{
  "model": "image classifier",
  "dataset": "photos of plants, animals and fungi (iNaturalist)",
  "train_examples": 155796,
  "image_size": 32,
  "crop_scale_min": 1,
  "horizontal_flip": true,
  "translate": 0.06,
  "targets": ["class", "order", "family", "species"],
  "num_classes": [15, 67, 181, 646],
  "arch": "caformer",
  "norm": "layernorm",
  "norm_position": "pre",
  "activation": "gelu_tanh",
  "mlp_ratio": 3,
  "head_dim": 32,
  "fused_qkv": false,
  "qk_norm": false,
  "parallel_block": false,
  "inner_norm": false,
  "drop_path": 0.1,
  "patch_size": [2, 2],
  "depths": [4, 4, 4],
  "widths": [64, 128, 256],
  "kernel_size": 7,
  "mixing": "cutmix",
  "label_smoothing": 0.1,
  "loss": "binary_cross_entropy",
  "init": "kaiming_normal",
  "residual_init": "scaled_by_depth",
  "optimizer": "adamw",
  "lr": 0.0021,
  "beta1": 0.9,
  "beta2": 0.95,
  "eps": 1e-08,
  "grad_clip": 1.0,
  "cautious_weight_decay": true,
  "steps": 5700,
  "batch_size": 256,
  "epochs": 9.4,
  "lr_schedule": "step",
  "warmup_steps": 280,
  "weight_decay": 0.2
}
Rows from block 4 of a small image classifier, named by matrix and row number. Rows with one number belong to one neuron. Each number is 128 + 32 x the weight over its row's rms, rounded and kept within 0 to 255. All counts start at 0. Numbers have three digits each. After the name is the row's rms in percent of the matrix's.
After each neuron's rows are labels from the 100 images, of 14848, where the neuron reaches its highest value: "colour at peak" is the nearest of a few named colours to the mean colour under the peak; "strongest on" is what is common among them. Only what is clearly more common there than usual is listed. The data: photos of plants, animals and fungi (iNaturalist). In brackets: how many of the 100.
# fc1: MLP up (model.blocks.4.mlp.fc1.weight, 384x128), inputs 0-127
# fc2: MLP down (model.blocks.4.mlp.fc2.weight, 128x384, transposed), outputs 0-127

fc1.148 094:133097147183147081084162136160147085130136140168158106135143087114069077160117114137164123059123042137092107088142119077108068104112151103099128132118085113064141193082129078147120158140123180154127092116109118139156081116138131174140178115145097165139055183187182102101151126119170096142127104152172085140094173061170115136131112130130161157162111109107113158153085129127165120146161
fc2.148 099:052135150093185042124151110168097138207072136127147107154106127134117156132119118138109138109157066101111175098109130109128145113085113119181114136122109101172107101166144119126137119174176104088155079136092132065144136171141176088123177101160111131102128114152158137157096206159112094122121115187127125085134105113199180098141179092087136083117136086133147158180160150163099108158079
colour at peak: orange (39)
strongest on: phylum Arthropoda (78); class Insecta (77); order Lepidoptera (38)

fc1.196 110:099111130143147141135115140137159168130108074126174120139115072130095106150089146144209119055141093091103166127137037113138103087138126119157138132151143094092171210119093080135149113177112167112110045102108096213146098155136088151149163135110125194139086198136186126158118107162136125123132146166180120104077197103146127153105130122142123123119101135147103159144091133111175091125144
fc2.196 129:081160107111208074132150117127114150171151088120116100166117147098100126127122030125122103170107133128154124104155188145087191122116111118164136164129096057189092095184111090146177121123115090109119126146137140095191124130171143058119157155124182073079112100138150153146079138135134122187107109153100123171176124110150144115150185070101165064111143106159133151122174111145107134127155
colour at peak: orange (59)
strongest on: phylum Arthropoda (86); class Insecta (83)

fc1.336 097:125177070129058124124130094136173163128185067110105157098166099113126155171136080147167158112084106162155104158164114100112106175170096054113078170111150139163069121126150113137160157120108142163175136121147139210085148135109090169127152117111211116124079136140129117107102140161160119128101117117157090123129144137139072124107087111116175176149158141089040162138126121140131151190170
fc2.336 105:126138075131094188158191116158129163143141106085073192133168090070148163143076134099136153152128130125120096132195146137106129111136105098166111139151142062125133085147090058132133069079158102180196136126107149163121213107174144109188085056093151120102162132141165124170064124162157100130112167162082129125107120110098103113136120135114128096121190125143101143117117131127117120113181
colour at peak: pink (45)
strongest on: phylum Chordata (93); class Aves (91); order Charadriiformes (50); family: Laridae (42)

fc1.95 093:155128131172114101110130086142103139144133068116128168095142112112140132144156171105145164107118205184100126126060125149167133156183154100122169158111150122129130190089164149136138127173106131180133076066197108177124114156127156134108122134055125139117166165134169128121107151101069098127130177098226110084155149087073054160118145139118183118163109171139154147083150141134135086107146
fc2.95 102:112054170092135072137111150148066107235118138126107134118057120145164112102132119089093131153132077141126162108111148137168129127113178168143137107135097149128149143140128139132131119159130094112150209200078104106064146120084172128127113136120055119120126085146134121129126121112152131165079177181116188119134076133135160135130147175140099081090079125130240112128118118153119132142127
colour at peak: cyan (37)
strongest on: class Aves (97); phylum Chordata (97); order Accipitriformes (40); family: Accipitridae (35)

fc1.360 110:137154151130105105108093054151141126152146128131111164090198149193123108195104134094134141136104116171119079153106142110174103143143091067088130123070147145117104129098148144094074166092091116131150161122151163143083138100089133124080155173110230133168121094214123109096101167120188062098142161143136139161129137145079099107084104138140116120123108118109122158141079110176172107128068
fc2.360 126:093095200122139128113110149127058088172160202177101105158158148176158111097121088121068093147124174148162079118108150132120140094152089169116159104085110142169166101122111116122113145122107124100103176173159166097115127111094130145170137169149078085143080111143059111074126116170116101193152129080107144188180121169141186158142133121099101105082170133076139140130135110135108140065105
colour at peak: grey (75)
strongest on: class Aves (100); phylum Chordata (100); order Passeriformes (51)

fc1.49 100:134081064116138151108137131154171084110188150080127154062174108147176158141128127120157139086192069134118069150093114122141108175158135087090113119146125133137132139103170130093116087074118137118143132134182160181138096173141120120075164178121195108134112147167141136119077106113137114090151119122118137128131108175053090075126160132109219144166112090172107150184152137151145108197127
fc2.49 088:122122159107172109118123133091086113146100175140133136147154092153130145128142113165093079148173145120143134119095147118143188092126183145086109099094139134118192117131134096100146099163128119097131137132164143042145118132078141164124113163155027093108132100161110144120148163127108135161153118052152206133119127140158143172187170091100131162077104117105135040098154161120102110216068
colour at peak: grey (79)
strongest on: phylum Chordata (98); class Aves (96); order Anseriformes (26); family: Anatidae (26)

fc1.117 097:194178146158115097085111154148143099149145102103110129168111091119119110119146185146151145123113126182114113169054080140105151144146089100118131127121135122133135157054108150133150131163121127121126096069191099169113083152116185128145098076105215165100063153183186122069101129088079070082155162112167072160108159130118058146109125152103167114172094160134124122113116144099148117126133
fc2.117 115:099097153083105071136124146165098097224097139130124151122027131133148112113128142101099151149117068113122208111102135129166112119104184160169109115140112172108135159153144154131126130158121096124153190185077105113058148120095177133122117131146057131121130104148156123140133122116144114131080169202122163109128087111123140128132131182135091088126061129152235094120106124141138123155139
colour at peak: cyan (42)
strongest on: class Aves (96); phylum Chordata (96)

fc1.23 113:132127050132140157069150146101156167117146101117112130127127101108155166189135087092100111142151173129179129126160116173122176128173162089127142131122114118110140162073172117126133063085066135124135099074145151202129073148106139087107128209121168129109150167115182136158096134119186180136147127108131113147089112198114067115125143125084211151183107131136119119122172158120109111184151
fc2.23 122:109149086157198054118166123110131106156117087103113123151172130062115140161113142138148120113096137131163155110177101109093151173142206118131071165142124073099111130169122125134094139148112099117098100111165128129174130181162147084115196139101178096111075134123196124164098159147139085112128094115148124129143113106090095110159117036107157123120124111167113099115221155135137083193173
colour at peak: grey (80)
strongest on: class Insecta (83); phylum Arthropoda (83); order Lepidoptera (53)

fc1.210 091:168116124119115097090122102109105129125167094133075101156127092140076118162162147139144137088090127203104137158121097147116144157165107123145133153097194163127162108049117136155137172154147121131077073123138123176121120076102123128137116109054179128123049148164191100074096165119114139137168199153192075140089129123146094178118096157121193147158096157131121165137118111091162120104067
fc2.210 110:108081145099111053157141157180100111194097110092125171133047121116161097132126119066081154142108042124117206119094134111176117095119177143176126122145106122114127172157139155141158123148128111134154187174061111126065147143111162142124126135121063111108145107157172140145117131125141129124066176169129161111112075106144128137130136153130099077137069118157211104121110101138140112177160
colour at peak: cyan (33)
strongest on: class Aves (94); phylum Chordata (94)

fc1.244 088:203130132160095115079101150126127177149154126129080119142123087136107144105146108173136138060101148154097110118083068157164119101155113088159115143076134077145153116042109138166126153113091167109109086098109067175082109131131096138103081126142199151101089175118200068065090091118134133128146148098167103114097153186129111152109099165134166117186124134134162139175089131118165129094155
fc2.244 104:095079141085129052165129139189096107182096108112135149129026140109141078134122111059101156147110069117100217125109151142155125099117168154198120139164108139125139148166140143137176127144117101135144189192075122119088140139109167117113131136108067113101146100132149157139116149099131115136069166195123151121127074103149128134133134152152096060138078136142205111112119112140130115141168
colour at peak: cyan (58); white (31)
strongest on: class Aves (97); phylum Chordata (97)

fc1.371 093:154125151179138095091123155166093142140172139149135114152115147104111117123135112151129133132127163177129088165068085135159153163149093073144143122092124157064118107079134108130104156148096124143092099124203122169123128099121147167133117132154215149113092134171180062056141112097084128133136149138161095102113164172122069141101109157112224124190080104147113203128102165111192122134162
fc2.371 098:093084144084099056163121140158107093144113124117133159151051110120152086111113144051080150153094076124134176116101139138173103086126185151168121124151104138101138164155142154148157128140133110123147207192060146126067142126096168125145120149099079125137136118144161144146133125105166117144059184159122160134117076106144129128136128169132100070137096137149228083104121122129130132174193
colour at peak: cyan (30)
strongest on: class Aves (97); phylum Chordata (97); order Passeriformes (52)

fc1.331 103:206116135151074137070097090158120100159099096121130129143129129123112125179107197167166150106121157130111132109088089145146091093088093124157105137131210103110143140116120122134124135145110149146154110046194093184074102115061128126158165141047175153114058149121173074078142161128087096122121157116158068134093169168101073143118142129117152162144125155086127165134132123133146130119084
fc2.331 099:107123128109083084137139134181111113209078124130120164120041112147138117106137148115101141147098044100112181144101136114178098106085174174119097117146101171111137157177136143153130116137112132120163176161074128104090156140133162137121107140126047123119108087161182140139107143091152121126091171184143163089134080073104158130148139143110114140118067114196218085125110108156138127175165
colour at peak: cyan (41); white (25)
strongest on: class Aves (85); order Passeriformes (61)

fc1.251 095:170139137139135117099082105144105159126123077124051123100118127101080141136124119091131117064100160180106127142067021153182139122193106072142140138094197109120135131080132161144140153156106152142125102106104129148061089102072119157129078121130212142146084150127177070103102159142134112173142160123135112144131139153097128157088128146083139134140100182163152197157137160121161100144098
fc2.251 111:110080145077129043187146161169098109164085092105138156152044136103149078142126095084095161148102062118115217110097147122151144094129174145206139142141113114117143161154135157130176121143116104143147191180071124118091147136106150138126122131122053110097177096134169129127130125112116134128084165176133156114120078100154106145132133149159092064146059147154170109106114108126137127149155
colour at peak: cyan (53); white (29)
strongest on: class Aves (97); phylum Chordata (97); order Accipitriformes (29)

fc1.66 100:099120127113165167080090122075180167054131150133110127120127118118066135098161120094132115128144175142151112154162138169140123155170130137132147167122133115140182165054100098114078143140055223175096121102088128149189088099060089079135110138107126141136141129190120163125099087080155109144172112086123133138153164099151164141151126133089102173099136108090118149144093130086132166121210
fc2.66 140:162107128180103114066104199128161165119131127115107087160139075105134141138097121073089136102141174119141116126100102109132134133156069096118188165144083116129106143077122122162141125139090163080175081065143094187113134138106091152127069132112107185092150177134162101130135165151126188113142103128141099105074127193225153202087158135146140144133134130113097122161156117080139105168174
colour at peak: brown (67)
strongest on: phylum Arthropoda (86); class Insecta (79); order Coleoptera (48); family: Coccinellidae (44)

fc1.193 100:168132100091126117079097127152131153129196151120046165076129071124147232166114131131150178118136133135070138134137109160119141098156147052148140158088167152109128112063117129135126115153124169118146146090158058154117131163153102074059112142120155171124178161137159102089100063094133116062122149156091097116119117115091108128090148137173113138156137155148093117127095192099134107148170
fc2.193 127:126143171098138114121115157162165109120124190111083054105088103104116144115135161107161118099166153142122159116129111165110129176124151112138122143130132195060137161076124123103059101205135119103131131114132007142117091102093177141111124140171104174182118162131097116125164105139161116147083126149128116141133176104119143131113189210138132124101152082109134037127100191094118113131140
colour at peak: pink (28)
strongest on: phylum Arthropoda (62); class Insecta (60); order Lepidoptera (56)

fc1.365 093:133141137115120129081084150098160167098109134171130102115152162126106094134159105150137099096114094150150114142099116102130063136146116110092181134094114145122132136107089155161121102077096189124180112068132099228183068118083056154087051164053187119115094130135169090112134170146140105120171144087189105075111173130159128158122122120100139181126160165099117168123130108100109138111145
fc2.365 063:193104135105100117146101164165149141095108098101076133140133066121114161133121108104128158136115150057135078174113129146149101095166045098111154154129112119107106164108136174104164117102105146141181099099129152171126119179087090129114087145113128206134174178161151117102151136133133137104130144109118113124080079170212155143129100119181088132102155170136043094109097098093156129158212
colour at peak: brown (67)
strongest on: phylum Arthropoda (62); class Insecta (60); order Coleoptera (48); family: Coccinellidae (43)

fc1.80 099:123165037128154126116170114070142148085121066131124114159137129116136177179088125154158138118152149088145112129147114104128136159140151112120131112164130095119152203104108135154160129136064137059173102061144170180126088173123153142136145122125162135067119230142171110123124132138143156094152081109137097140069088125155068104162136130109158137206099140154108141133133099078094128181179
fc2.80 123:094135082115221048144148126081121115142136108120155113181129183109125093114151135125121114120054139119192152093145140104111166156173208132121109161137099093087099133218114141118088125129142086082087117141141152114183109141128157105116127163099148108096121139101186141141123147135106134103147094072125124158146078129107130088120133055102153126149119149212130087113203138123147129181159
colour at peak: grey (77)
strongest on: phylum Arthropoda (68); class Insecta (67); class Magnoliopsida (27); kingdom Plantae (27)

fc1.323 114:123107035154163162056150123068152129119138087104126102110134093099134152159097119132142128149146180115147125112115081153128147149153142093111138134104114098158155111107153120112149090092124128168172097097148104171148098204126125101044134147116142137071156171145171131145085148120155169120206099100149126166111121184076089126152144127099181176184111130123108128111118200135096074210155
fc2.323 124:083143081152191075123170134082115094124121105125105116155158137085106142145122157132137102098083143116181162093162121125097166178129227105139083150122138070070134161165095144162082111161143081135090113120119123105180122154173130090123160122123142110115108144079208130173105098140139134100121076091129109138130117106112102092128126065110151147145143129189129088141223169123124118201165
colour at peak: grey (76)
strongest on: class Insecta (69); phylum Arthropoda (69); order: Lepidoptera (42); class Magnoliopsida (29)