From a checkpoint of a small image classifier: adamw at rate 0.0021.
Rows from block 9 of a small image classifier, named by matrix and row number. Rows with one number belong to one neuron. Each number is 128 + 24 x the weight over its row's rms, rounded and kept within 0 to 255. All counts start at 0. Numbers have three digits each.
After each neuron's rows are labels from the 100 images, of 14848, where the neuron reaches its highest value: "strongest on" is what is common among them; "colour at peak" is the nearest of a few named colours to the mean colour under the peak. Only what is clearly more common there than usual is listed. The data: photos of plants, animals and fungi (iNaturalist). In brackets: how many of the 100, against the usual share in percent.
# fc1: MLP up (model.blocks.9.mlp.fc1.weight, 768x256), inputs 128-255
# fc2: MLP down (model.blocks.9.mlp.fc2.weight, 256x768, transposed), outputs 128-255

fc1.562:129161155120177146155129140122127136140121135125124131134123150144150161120151135168148141123155146126162172143155135096143095127086146143144136178162121146102125133114108136105120143104142103123103133158124139134098152124101092145115087134164071129117137129127196139112126136111096105121112128128119137118131103128158101177145166134097169106101133172085150125105127105139148117137114
fc2.562:113144104117124117159161112130096071107091116126114088100137155135121126125121116118165136130121096123142101130152134172134145105106177139142144109095138150113082116149133096125123117150118118120140146095113114113162137106109145152151110113115120110130092124142104092126111122132135118146154099136163088082107108103148133101103159116176082159112159188167133118127130064108119123151124
strongest on: kingdom Plantae (69 vs 7.3); phylum Tracheophyta (69 vs 7.3); class Magnoliopsida (63 vs 5.5)
colour at peak: brown (52 vs 23.7)

fc1.43:125111089124162117109142149094098136107140096121129132116135127068134150152105149138100142135094106156110125131143126099149113112094132138133132141125123151108080115130121109115128101094091143147128130122164127153156103138121085096126072089121102124119128133051151112111144138073136129146162151154170165119156124129122152117131176137106090118171126164096123170076133137099131150110138
fc2.43:142084148116121111146072130097143141148117082158165138138095132124154123135119108143112163143167118142141104136091116114172098134144110104109130095084134104133128144133151125144156137133120185096147090146128133118135110186126147111142105128094121106159145161117138136127105136118131150136116110126117103153102107126160122095148155124195105132160092130116158129133122102122132118135168
strongest on: class Insecta (61 vs 29.2); phylum Arthropoda (61 vs 30.8); order Hymenoptera (31 vs 3.5); family: Apidae (26 vs 1.4)
colour at peak: brown (60 vs 23.7); black (34 vs 2.1)

fc1.166:115135113161096130140087158148149111109238106141102132167118096140129122117141106100119149106125127124134117078105105107124113131155121092109092169131174110137114122129159093113084135132126124113117124145128175121120118137138111145121129154095176169138160101136146165167117068151149149133122089129124108110157119145137080110149108153102117105122142155129155136109135172083079127134092
fc2.166:115160126116099112144168119203121115135122104084104123122174112095103132123150119119142101095149102119109140148130136125114149125085184155144116128132148124108149088151073108079135181106127102160138178139148155144116137104110114127153119124122168168178139101144147162111176113169067079135106140112142118091109138113121113160126138097149114175122163167114171128122110104131088135105088
strongest on: kingdom Plantae (58 vs 7.3); phylum Tracheophyta (58 vs 7.3); order Zygophyllales (27 vs 0.2); family: Zygophyllaceae (27 vs 0.2)
colour at peak: brown (49 vs 23.7)

fc1.183:139123132103127122099097156093135138113123120117136128130103105081141131126151106114137131139086171072146122127116140142119125149153073127198162132116164134142093119107128089141142118128145096111143149122133095162134081097133125151105113117127130149107151147084137122159132155149162157183069124102147150089084123134115130176166162188124119147121105125132096121126172181102119132169071
fc2.183:134113143121134133122133128202113135090124139118114153145097162100138077120137133115107146132092165138146143158097109113086137125116137070115155126153142122139171114147163158100117125162169137115086138132115107116127134128128145124122137110143134119154118129108133085140113127117072155145161118132124106117144164118104126188131137140096104146113067127146091120145135132121102181084119
strongest on: phylum Arthropoda (91 vs 30.8); class Insecta (88 vs 29.2); order Lepidoptera (73 vs 13.7); family: Tortricidae (25 vs 0.5)
colour at peak: white (28 vs 4.6); pink (25 vs 9.2)

fc1.249:128145109098140109158140149116112134194179125117128158123128113129102142112144085126141163097144111131117149105145131127131134151145123058136089178162165118149095144118134094077107134140132090121094139128124091153113167142151116133111125070120094184144150115105157155130127088130087097191140114080133104116184117141097110110154125112130164128150094100150148134053098138040099145131168
fc2.249:134129136122126116127119099172173149172145100080143118125157113112121159128121095101096080127134131103170130134099170115126126129107158134126079098154153110158167099134091132087134108127162102160128058177163163117112165133127141119141138123117149146126142103149121139145145124131122118107131092125156117116124149144090103157164139135136120115130122123133147155095112142128136131140134
strongest on: kingdom Plantae (41 vs 7.3); phylum Tracheophyta (41 vs 7.3); class Magnoliopsida (25 vs 5.5)
colour at peak: white (26 vs 4.6)

fc1.174:114151154110179133139140108098139112162135156110118139159109122113146182153128121086142124087147115143144192148162157079140112119123124134128139137119119114117132116132123104114106119104153109133085152132131138123088153108110071149100093153085094129111144128121149141111112157115115118148142133140127115059145122127130100132125134108105154106110115178078144167112112118106118111126119
fc2.174:105154083131127121149154118164106074106084125110130096118151131108107120123136136113173112129129111103127112121145136198113141143123180120119148088110148160115070115141171097130116145140112112121105149085124116113165130106131147142155112108122111123132082118146109124117106106146113124146152114132179086106115106114153135102101165120184095159118130172159120118123115094118121147142097
strongest on: phylum Tracheophyta (75 vs 7.3); kingdom Plantae (75 vs 7.3); class Magnoliopsida (70 vs 5.5)
colour at peak: green (26 vs 1.9)

fc1.666:124126145139178162126111126084114146134139121125096153127113169116158159126115094093137138078159155071145177161149124121133128123106098097155132141130155101112108148122117110113102079120126111141114140124116148170123135112111155091146122088135115143130089098095149141108142085113109093145110148104115180131136141119133124158124155119132097104162081188173133148090110123135107115106163
fc2.666:140115144105141141134121126103188140139102118142110095156097108143152145115136081151122151158168126155109133162091121113132154146133106123081099106124124091158143162149132152135120121137173117130119141130109145118091097140143151096130178102154152091140130149100122160144141132118136181133080108141084127150135139147121166159150090151119140145165097120106132139143138118122170129105121
strongest on: class Insecta (64 vs 29.2); phylum Arthropoda (64 vs 30.8); order Lepidoptera (54 vs 13.7); family: Pieridae (36 vs 1.3)
colour at peak: pink (27 vs 9.2)

fc1.93:125151141151150131145109135126141123152128150136156110118134129138121155128127107140103148156141142157183118127147139081134129113095148129118124120156139108149116129100107126122099122123149119151072148167139132158111147119128069125072117146114100107108144135118146135107147155098128092123169125110114132099135131147135108132136143102032184126137140176072143152101100101141151106101143
fc2.93:100133111144135110121128142152115111158132126086156108128115136118139136121119145147165128127146073084124120168117149210124129084116122122164129106130139142119106091113119126128101134137093102118157143098153145138176143110139135114161116127110143111113075168147105146099181135134089136134114137106187137123114119117152160118100148138151103157091131132136148147098157102155109093127122
strongest on: phylum Arthropoda (76 vs 30.8); class Insecta (74 vs 29.2); order Lepidoptera (37 vs 13.7)
colour at peak: brown (52 vs 23.7)

fc1.680:125120164081126144137148141107115119095134148115163138099147129126103119123138096123090150155110148150127098134145140140170103133114062162113155141131108133145055135061136132131128079136117149164096134143169149146149119113149108117136088134127150120132149098097132141145102129115167152145141140101180131084097122168126082157129116121111155141119087171144090127117155132111110114115122
fc2.680:141115156116118108115139107106124115116160122093101118109126142099069093155157148144175153121098112121092148169151123114143141094092124137164099131101103145131128129119125154104098105133110150121184106163116154121138161134157164132135111128103122088108115142152085141124127101093153128118124150129132147106101168110150167100132149108117127104132146156183118119111073083157113107093143
strongest on: class Insecta (93 vs 29.2); phylum Arthropoda (93 vs 30.8); order Diptera (38 vs 2.6); family: Syrphidae (29 vs 2.1)
colour at peak: pink (25 vs 9.2)

fc1.713:088111139110097126160089129142175103087170151132093182120136125112151113103173126120139115146164148120121173105151094112117139180108103092131111120120146102134121183152159142120090155137147144147134134133090128131134126120129085129131129139088125121099100127127140103172091114130131179105123127082138125108114119154119120106048119115146181115093136122083102140128119176139145084105134
fc2.713:133093114091121108162147112119117151074102090159157082096142125147095137129117112097128137114146098140088087130148144115147157105113145168117152110075123114136134101171094142102119140109111136093139055120096101133091142122126107203120115133131119126162156094127137136155099146167148160153120154105083104181083071151141102138155106130137127128172104086141108144115137122122125150122129
strongest on: class Aves (86 vs 55.1); order Passeriformes (79 vs 25)
colour at peak: white (27 vs 4.6); pink (26 vs 9.2)

fc1.705:134116142111147145124124141093130077091131141110152126136127130131144134148115123148157141119144119113151162116138140143134141105146112131135137133072151106142114100114157122135100103111156116145121156137096111151098146099154100135062118131064089128100152135097159180148138134147105116139117090129122131081143127113149111124131150111111133141132136173143102124150153128056111127114127
fc2.705:136153109124147114131108124145130128096046095123098093110142109125083107139104144123147138114112112136098127139121123157117145196159142065113112106118134146105121121145173099148112120154138111085079119113124132081140131123150153146162133162157129109115090133145121120142122103141101110136119092182153061115172122130144126169106155146167127133152077144134148082151115075121111152111100
strongest on: kingdom Plantae (53 vs 7.3); phylum Tracheophyta (53 vs 7.3); class Magnoliopsida (45 vs 5.5)
colour at peak: green (30 vs 1.9)

fc1.6:114122158072167103148170153127123159158130125141157108145097158137128128162127129118118157102126110152152159129124102097085086150139136110102141108124124121086131184119118138120138160147147128132056125118194123134089126112128122095128121140115061121144136091126154100065129124116099099134119127136122134131123107150135097125114126126126129155147134150118139144100108128118125109165127
fc2.6:120129171131109149148111103132129149137117082128165130162144104106160121148106078141141121114161176108156148125115084130108115139131166095112164086131114109123116083127120157153149130126124156106159092129144132154126087171100127089141131153106120056144144129135097068108103088163129153145132157111127104134102137137123117096117140120195098129144148151108147131152109099141125156137116
strongest on: class Insecta (91 vs 29.2); phylum Arthropoda (91 vs 30.8); order Hymenoptera (53 vs 3.5); family: Apidae (42 vs 1.4)
colour at peak: brown (50 vs 23.7)

fc1.285:126134108129081107137105120121113143141181120115136128190106132118110136153159102067131100108151160059120114115110069109148158119094132110124097123129163138087121116135136072104116116108138123122121167111139128150107153123145150131149123096110137149115124107145129117118158086130097184113109131111142153100137134127191122164119139137126127142151077145139139150095133173116144122107104
fc2.285:117133111111103129111169064159138128103084120117122109122169137126150138118121115098144108127151106185094128169135125143131201106104133184116142129103105139099131104148106133153121135106120122152157156134115117149122132103135107129134141101137159088189130121140122108126143133128072106141135119117111087106095127103113120100096150089152117202088122152130140130145115096145132153105162
strongest on: kingdom Plantae (90 vs 7.3); phylum Tracheophyta (90 vs 7.3); order Asparagales (36 vs 0.5); family: Asparagaceae (36 vs 0.4)
colour at peak: white (34 vs 4.6)

fc1.29:104124096152121113121159133094125127119155134142145136111133167092169139091160147132119111146093105124114117121165071111105100119101124158128136114128102145098099111125103117105137156148119104150126145130162100122147091070080150092131086141124108170113142093120130069073071145133118114094124176140170163135150141105153139120142099176129082092162166147119125097102139165111142112151122
fc2.29:113168158130116129115104108108156149167148091137109133114128115130137146120129130098154110116139105115143135137135094121178119120137108113133096077112146135142112111149109128141127128150102140140113152147159159099106111129146124099126167160099142135139096130125147118128116144091199074145102136107155109112139156119149155101134143104104133114177140128111180144103128127110096075141136
strongest on: phylum Arthropoda (66 vs 30.8); class Insecta (63 vs 29.2); order Lepidoptera (58 vs 13.7)
colour at peak: brown (58 vs 23.7)

fc1.440:114157120108128090116153148117110142148193128109137156150113138119085136110158115124111108101120157115152132133169123111100112135141141129166135151139143123105090156141133139119108122129100111154109151139119121143145079146111119085143127108113088148104125141129129122085105072101119123117141120097157143102111128111132133105091137152105095124157138171068128111091103127137104161123128
fc2.440:127110142112146139134112142164102098151134106132135137126113120122117122162138141136088160164139171147161153131123076114106141149141114120110124111107175129117097188150170156139113155120133119147074092158092157062122144130106087140143125125116081102086113126122197109145097132151080100143099112150134097097161166140130119116128128126162123121165150142101133098133155142152131148118094
strongest on: class Insecta (86 vs 29.2); phylum Arthropoda (86 vs 30.8); order Lepidoptera (65 vs 13.7); family: Nymphalidae (54 vs 4.6)
colour at peak: brown (70 vs 23.7)

fc1.667:130144118113119083124127110104125150127163150120132120137157126113092187121170094128074100156086089039097091012095106121167129131152112126185114138138133161173119109121114096117156106128152078148141131134118081126171095144154116146118133055127150172104148129130108139154141077128154131121108099135135128110086109149135096131140096158130157122117147120154124099109148186138092128120115
fc2.667:097088173108134142103122136152110121177116122104087176146125127159187123097131102129116098119151151133175182146159097111086141117110125112110140118154130082149118128122133183098126147147112136138072111135150159100111170138130120105152128167113138110158150143115094090080150116135107134174146137110171100124125138134106114116137143098135125132110187125105116139091121123163097088138119
strongest on: kingdom Plantae (32 vs 7.3); phylum Tracheophyta (32 vs 7.3); class Magnoliopsida (25 vs 5.5)
colour at peak: brown (50 vs 23.7)

fc1.508:092118128131163092120176149142130108139185154119123157111119156106152118164138152117129126151111129128174158097147089084146134116084129122133120093129145118117138138144124118096126129136086130153146134111126130127143163085116153107123103106140084145103125114094149122116101139098100135113142147132150166135131142109121155125127141125088127114144123159128123136116151166121105080108112
fc2.508:118129096134147148100072127141151141168159094131153137132104149094160167123109113108184129155100121125129139133131127126137141141168119118118133141148138142156114076162151113117134129129074115118091139132162105113152131165178145143147137118068110141095126145122112136098111123089123149158138091126135135137154135137124150093120147115108154158106099126109124137171139134114160137179152
strongest on: class Aves (89 vs 55.1); order Piciformes (27 vs 1.8); family: Picidae (27 vs 1.8)
colour at peak: brown (54 vs 23.7)

fc1.761:132150122123117128120135108141141120133153134137100136141141115129088128176143124110179175082125150125121164113143127109151158142152127065113089129103146106140118163122168134101111120131162126142101158118128088126093122065134134139107113131124107154127124087116192155156112125106107143126130115113109090074176117166138087127141126142127143120120091144158136129129107145055126130151138
fc2.761:156154104129138131121137147140094068161109116109129151108135120101097134103157176177103138101122140121120126112137147129104110136136127121132097133177180155144118135158158124123137116162147118143073063191161138063148094088117153129155134124157124121158134129154131139125138131131095121099153070108123081122167126118107138147148138174151147092171134120142161116139089146116097127118119
strongest on: phylum Tracheophyta (33 vs 7.3); kingdom Plantae (33 vs 7.3)
colour at peak: grey (85 vs 54.8)

fc1.327:141130117118119085149105113123127148129214121106133145170124127082117163145171111062148101114171143102118155106103084074140147139092120101155093125132148113089117102134148092123104089108122089096129167117115107149100145090157135157145145072129140159104128105124164115139161110129122190129085125129147152109126143138174128148126118128130128142109074134120117151098152172127133113139118
fc2.327:112131133100093121116152083157131134107094122109112122129159130125145140112136123099137094132165097186093140168127123129127209118104129177112154109091114149117131098137099131145116157114131109155161165142110125156106145095143109121140143115136163097191123121155119102115157122128096106132140114119125081099099123099122130129101168086130138187085136155106143136127116105139112144098136
strongest on: kingdom Plantae (79 vs 7.3); phylum Tracheophyta (79 vs 7.3); order Asparagales (29 vs 0.5); family: Asparagaceae (29 vs 0.4)
colour at peak: white (32 vs 4.6)